From a checkpoint of a small contrastive image-text model.
Model: encoder arch preact_resnet, encoder norm batchnorm, encoder activation hardswish, encoder depths [3, 6, 3], encoder widths [48, 80, 144], text encoder width 128, text encoder layers 12, text encoder norm layernorm, text encoder activation swiglu.
Data: trained on regions of photos with short descriptions (Visual Genome), 101725 training examples, 44.3 epochs.
Rows from block 4 of the text encoder, named by matrix and row number. Rows with one number belong to one neuron. Each number is 128 + 32 x the weight over its row's rms, rounded and kept within 0 to 255. All counts start at 0. After the name is the row's rms in percent of the matrix's.
# gate: MLP gate (text_encoder.blocks.4.mlp.gate.weight, 336x128), inputs 0-127
# fc1: MLP up (text_encoder.blocks.4.mlp.fc1.weight, 336x128), inputs 0-127
# fc2: MLP down (text_encoder.blocks.4.mlp.fc2.weight, 128x336, transposed), outputs 0-127
gate.16 104 [ 74 103 163  95 184 118 100 152  92  45 158 166 104 145 154 164 165 142  81 141 120 205 146 110 137 151 118 137 114 168  74 100 149 168 130 142 115 162 113 132 108 133 109 121 141 198  86 136 130  91 109 165 115  88 109 161 151 132 104 175  95 118 172 189 141 111 121  80 144 140 132 169 156 115 117 108  82  81 150 103 104 109  53 122 119  91 127 138  90 185 129 145 103  79 118 171 127  71 176 181 174 160 131 107 161 120 112 120 121 130 115  79 169 146 114 125 168 163  65  95 153 127 133 171 157  92  89 136]
fc1.16 091 [190 151 129 135 169  78 128 117  90 101 126 158 133  85  92 112 136 131  93 132 153 123 114 145  74 121 154 163 125 147 124 109 112 157 163 137 170 128 105 106  96 102 146  64  80 209 151 129 111 143 159 143 142 155 171 114 143 110 169  99 125 131 124 145 195 188  99 105 106 140  73 121 122  42 141 135  74  76 112 113 111 121 107  90  74 115 101 142 188 162 148 130 130 101 153 204 130 151 172 169 100 128 175 148 105 120 112 167 145 108 132  86  96 127 154 144 140 105 138 158  69 101 130 204 188  94  93  94]
fc2.16 080 [116 145 130 139 113  94 121 127 122 100 141 185 103 164 140 153 106 144 161 197 194 120 155 141  90 157 133 163 136  73 142 129 133 153 124 106 127 137 110  71  76  99 102 119 175 148 113 138 100 131 154 150 143 142 150 158  87  92 109  99  76 165 131 145 187 138  86 137 146  81  65 154 156  79 161  91 183  86 106 131 117 135 111 160  50 113 110 162 171 109 181 166 141  61 177 148 151  72 126 127  92 147 166 141  72  54 169 123 132 127 143  79  61  90 118 130  80 121 159 163 153 143 150 133 144 130 141 108]
gate.17 109 [184 147 150 101 133 115 128  74 119 104 151 126  86  86  94 155 194 120 134 135  97 129 122 114 144  67 151 101  89 115 113 197 135  80 149 135 136 120 109 125  76 130 144 121  88 198 118 165 145 138  60 167 128 136 112 149 127 116 122 108 162 135  83 128 105 130 142 143  91 113  97  88 139 141  81  77 130  52 127 115 100  88 123 174 143 151 119 114 123 188 139 107 136 163 163 147  59 142 195 181 172 145 107 175 117 115 100  42 148 129 114 173 113 131 132 151  91 169 132 135 189 165  96 184 138 148 179 143]
fc1.17 102 [106 158 106 133 109  70  74 128 133 124 159  72 180 139 120 168 153 108 179 159  63  60 155  89 140  66 107 123 146 102 126 174 139 106 152  97  97 113 117 135  83 156 134  98 121 150 167 141 185  71 157  86 132 135  88 117 155  70 125 104 174 150 149 142 183 132 166  99 115 158 104 109 101  97 139 152 100 130 117 124 115 133  94  97  49 130 126 128 127 168  96 154 144 159  87 159 101  88 178 125 157 134 144 197 160  94  91 108 151 129 138 165 144 102 141 128 148 183  94 160 130 203 128 157 147 184  75 129]
fc2.17 127 [136 138 162 173 160 103  84  85 144 133  92 136 141 203  94 123 123 157 129  98 136 110 138 164  37 141 150 160 150  51  92  95 152 104 101 103 123 114 140 179  91 131  92 146 136 106 124 142 131  91 107 127 173 170 125 119 153 121 159  91 122 121 166 139 144 150 126 136 111  99 161 143 115 111 102 168 134  73 176 171 127 227  79 161 113  98  84 186 186 128  93  36 179 153 134 132 102 131 152 142 121  83 142 147  79  97  91 138 127 115 123 120 112  89 142 155 119 146 142  74 153 130 194 140 113 113 167 106]
gate.18 109 [140 143 188 122  91 134 118  78 120 105 136 225 174  89  99 102  95  73  82 144 162 141 164 117 167 143  94 151  99 123  79 159 140 117 125 164  97 125 137 199 175 105 121 150 127  71 134  88 128 128 122 136  93 118 103 130 168  97 138 162 167  78 115 151 123 131 139 134 158 166 130 110 131  98  48 119 120 171 150 147 137 135 123 118 157 185 145  48 100  95 126 137 104  79  97  73 105 179 135 112 120 148 116 102 122 166 181 128 217 107 119 150 167 129 154 156 113 108 119 149 131  83 149 183 104 108 142  73]
fc1.18 131 [115 106  96  79 141  82 158 170 103 168 112  70  95 123 146 136 182 173 143  84 100 142 135 135 118  67 155 107 144 133 196 122 121 143 127 116 157 137 117  64 108 148 135  91 150 166 135 141 150 160 144 115 149 161 168 101 114 147 150 101 100 207 145 139 151 115 127 118  74 129 128 166 159 152 172 119 104  73 114 130 107 126 149 116  73  59 108 194 157 174 133 116 104 217 137 180 173  93 110 168 134  91 108 111 120  84  88 103  65 105 108  94  78 158  93 123 139 148 113 129 146 188 119  86 146 151 131 163]
fc2.18 174 [128 112 124  76 130 127 118 208 169 165 130  54 102 125 122 128 126 177 142 114 140 148 142  81 137 133 151  88 152  88 114 133 162 102 156  84 134 113 101  67  70 119 161  92 115 101 151 159 112 143 138 140 140 124 149 150  60 104 117 120 149 208 152 149 162 122 141 113  74 154 140 125 143 162 100 180 184 134 146 135 150  82 191 107 100  86 107 160  89 147 173 105 102 115 111 121 208 137 177 107 112 108 139 129 109  58  99 154 173 163 134 140  85 119 169 105  87 134 122 162 102 160 141  81  82 122  81 184]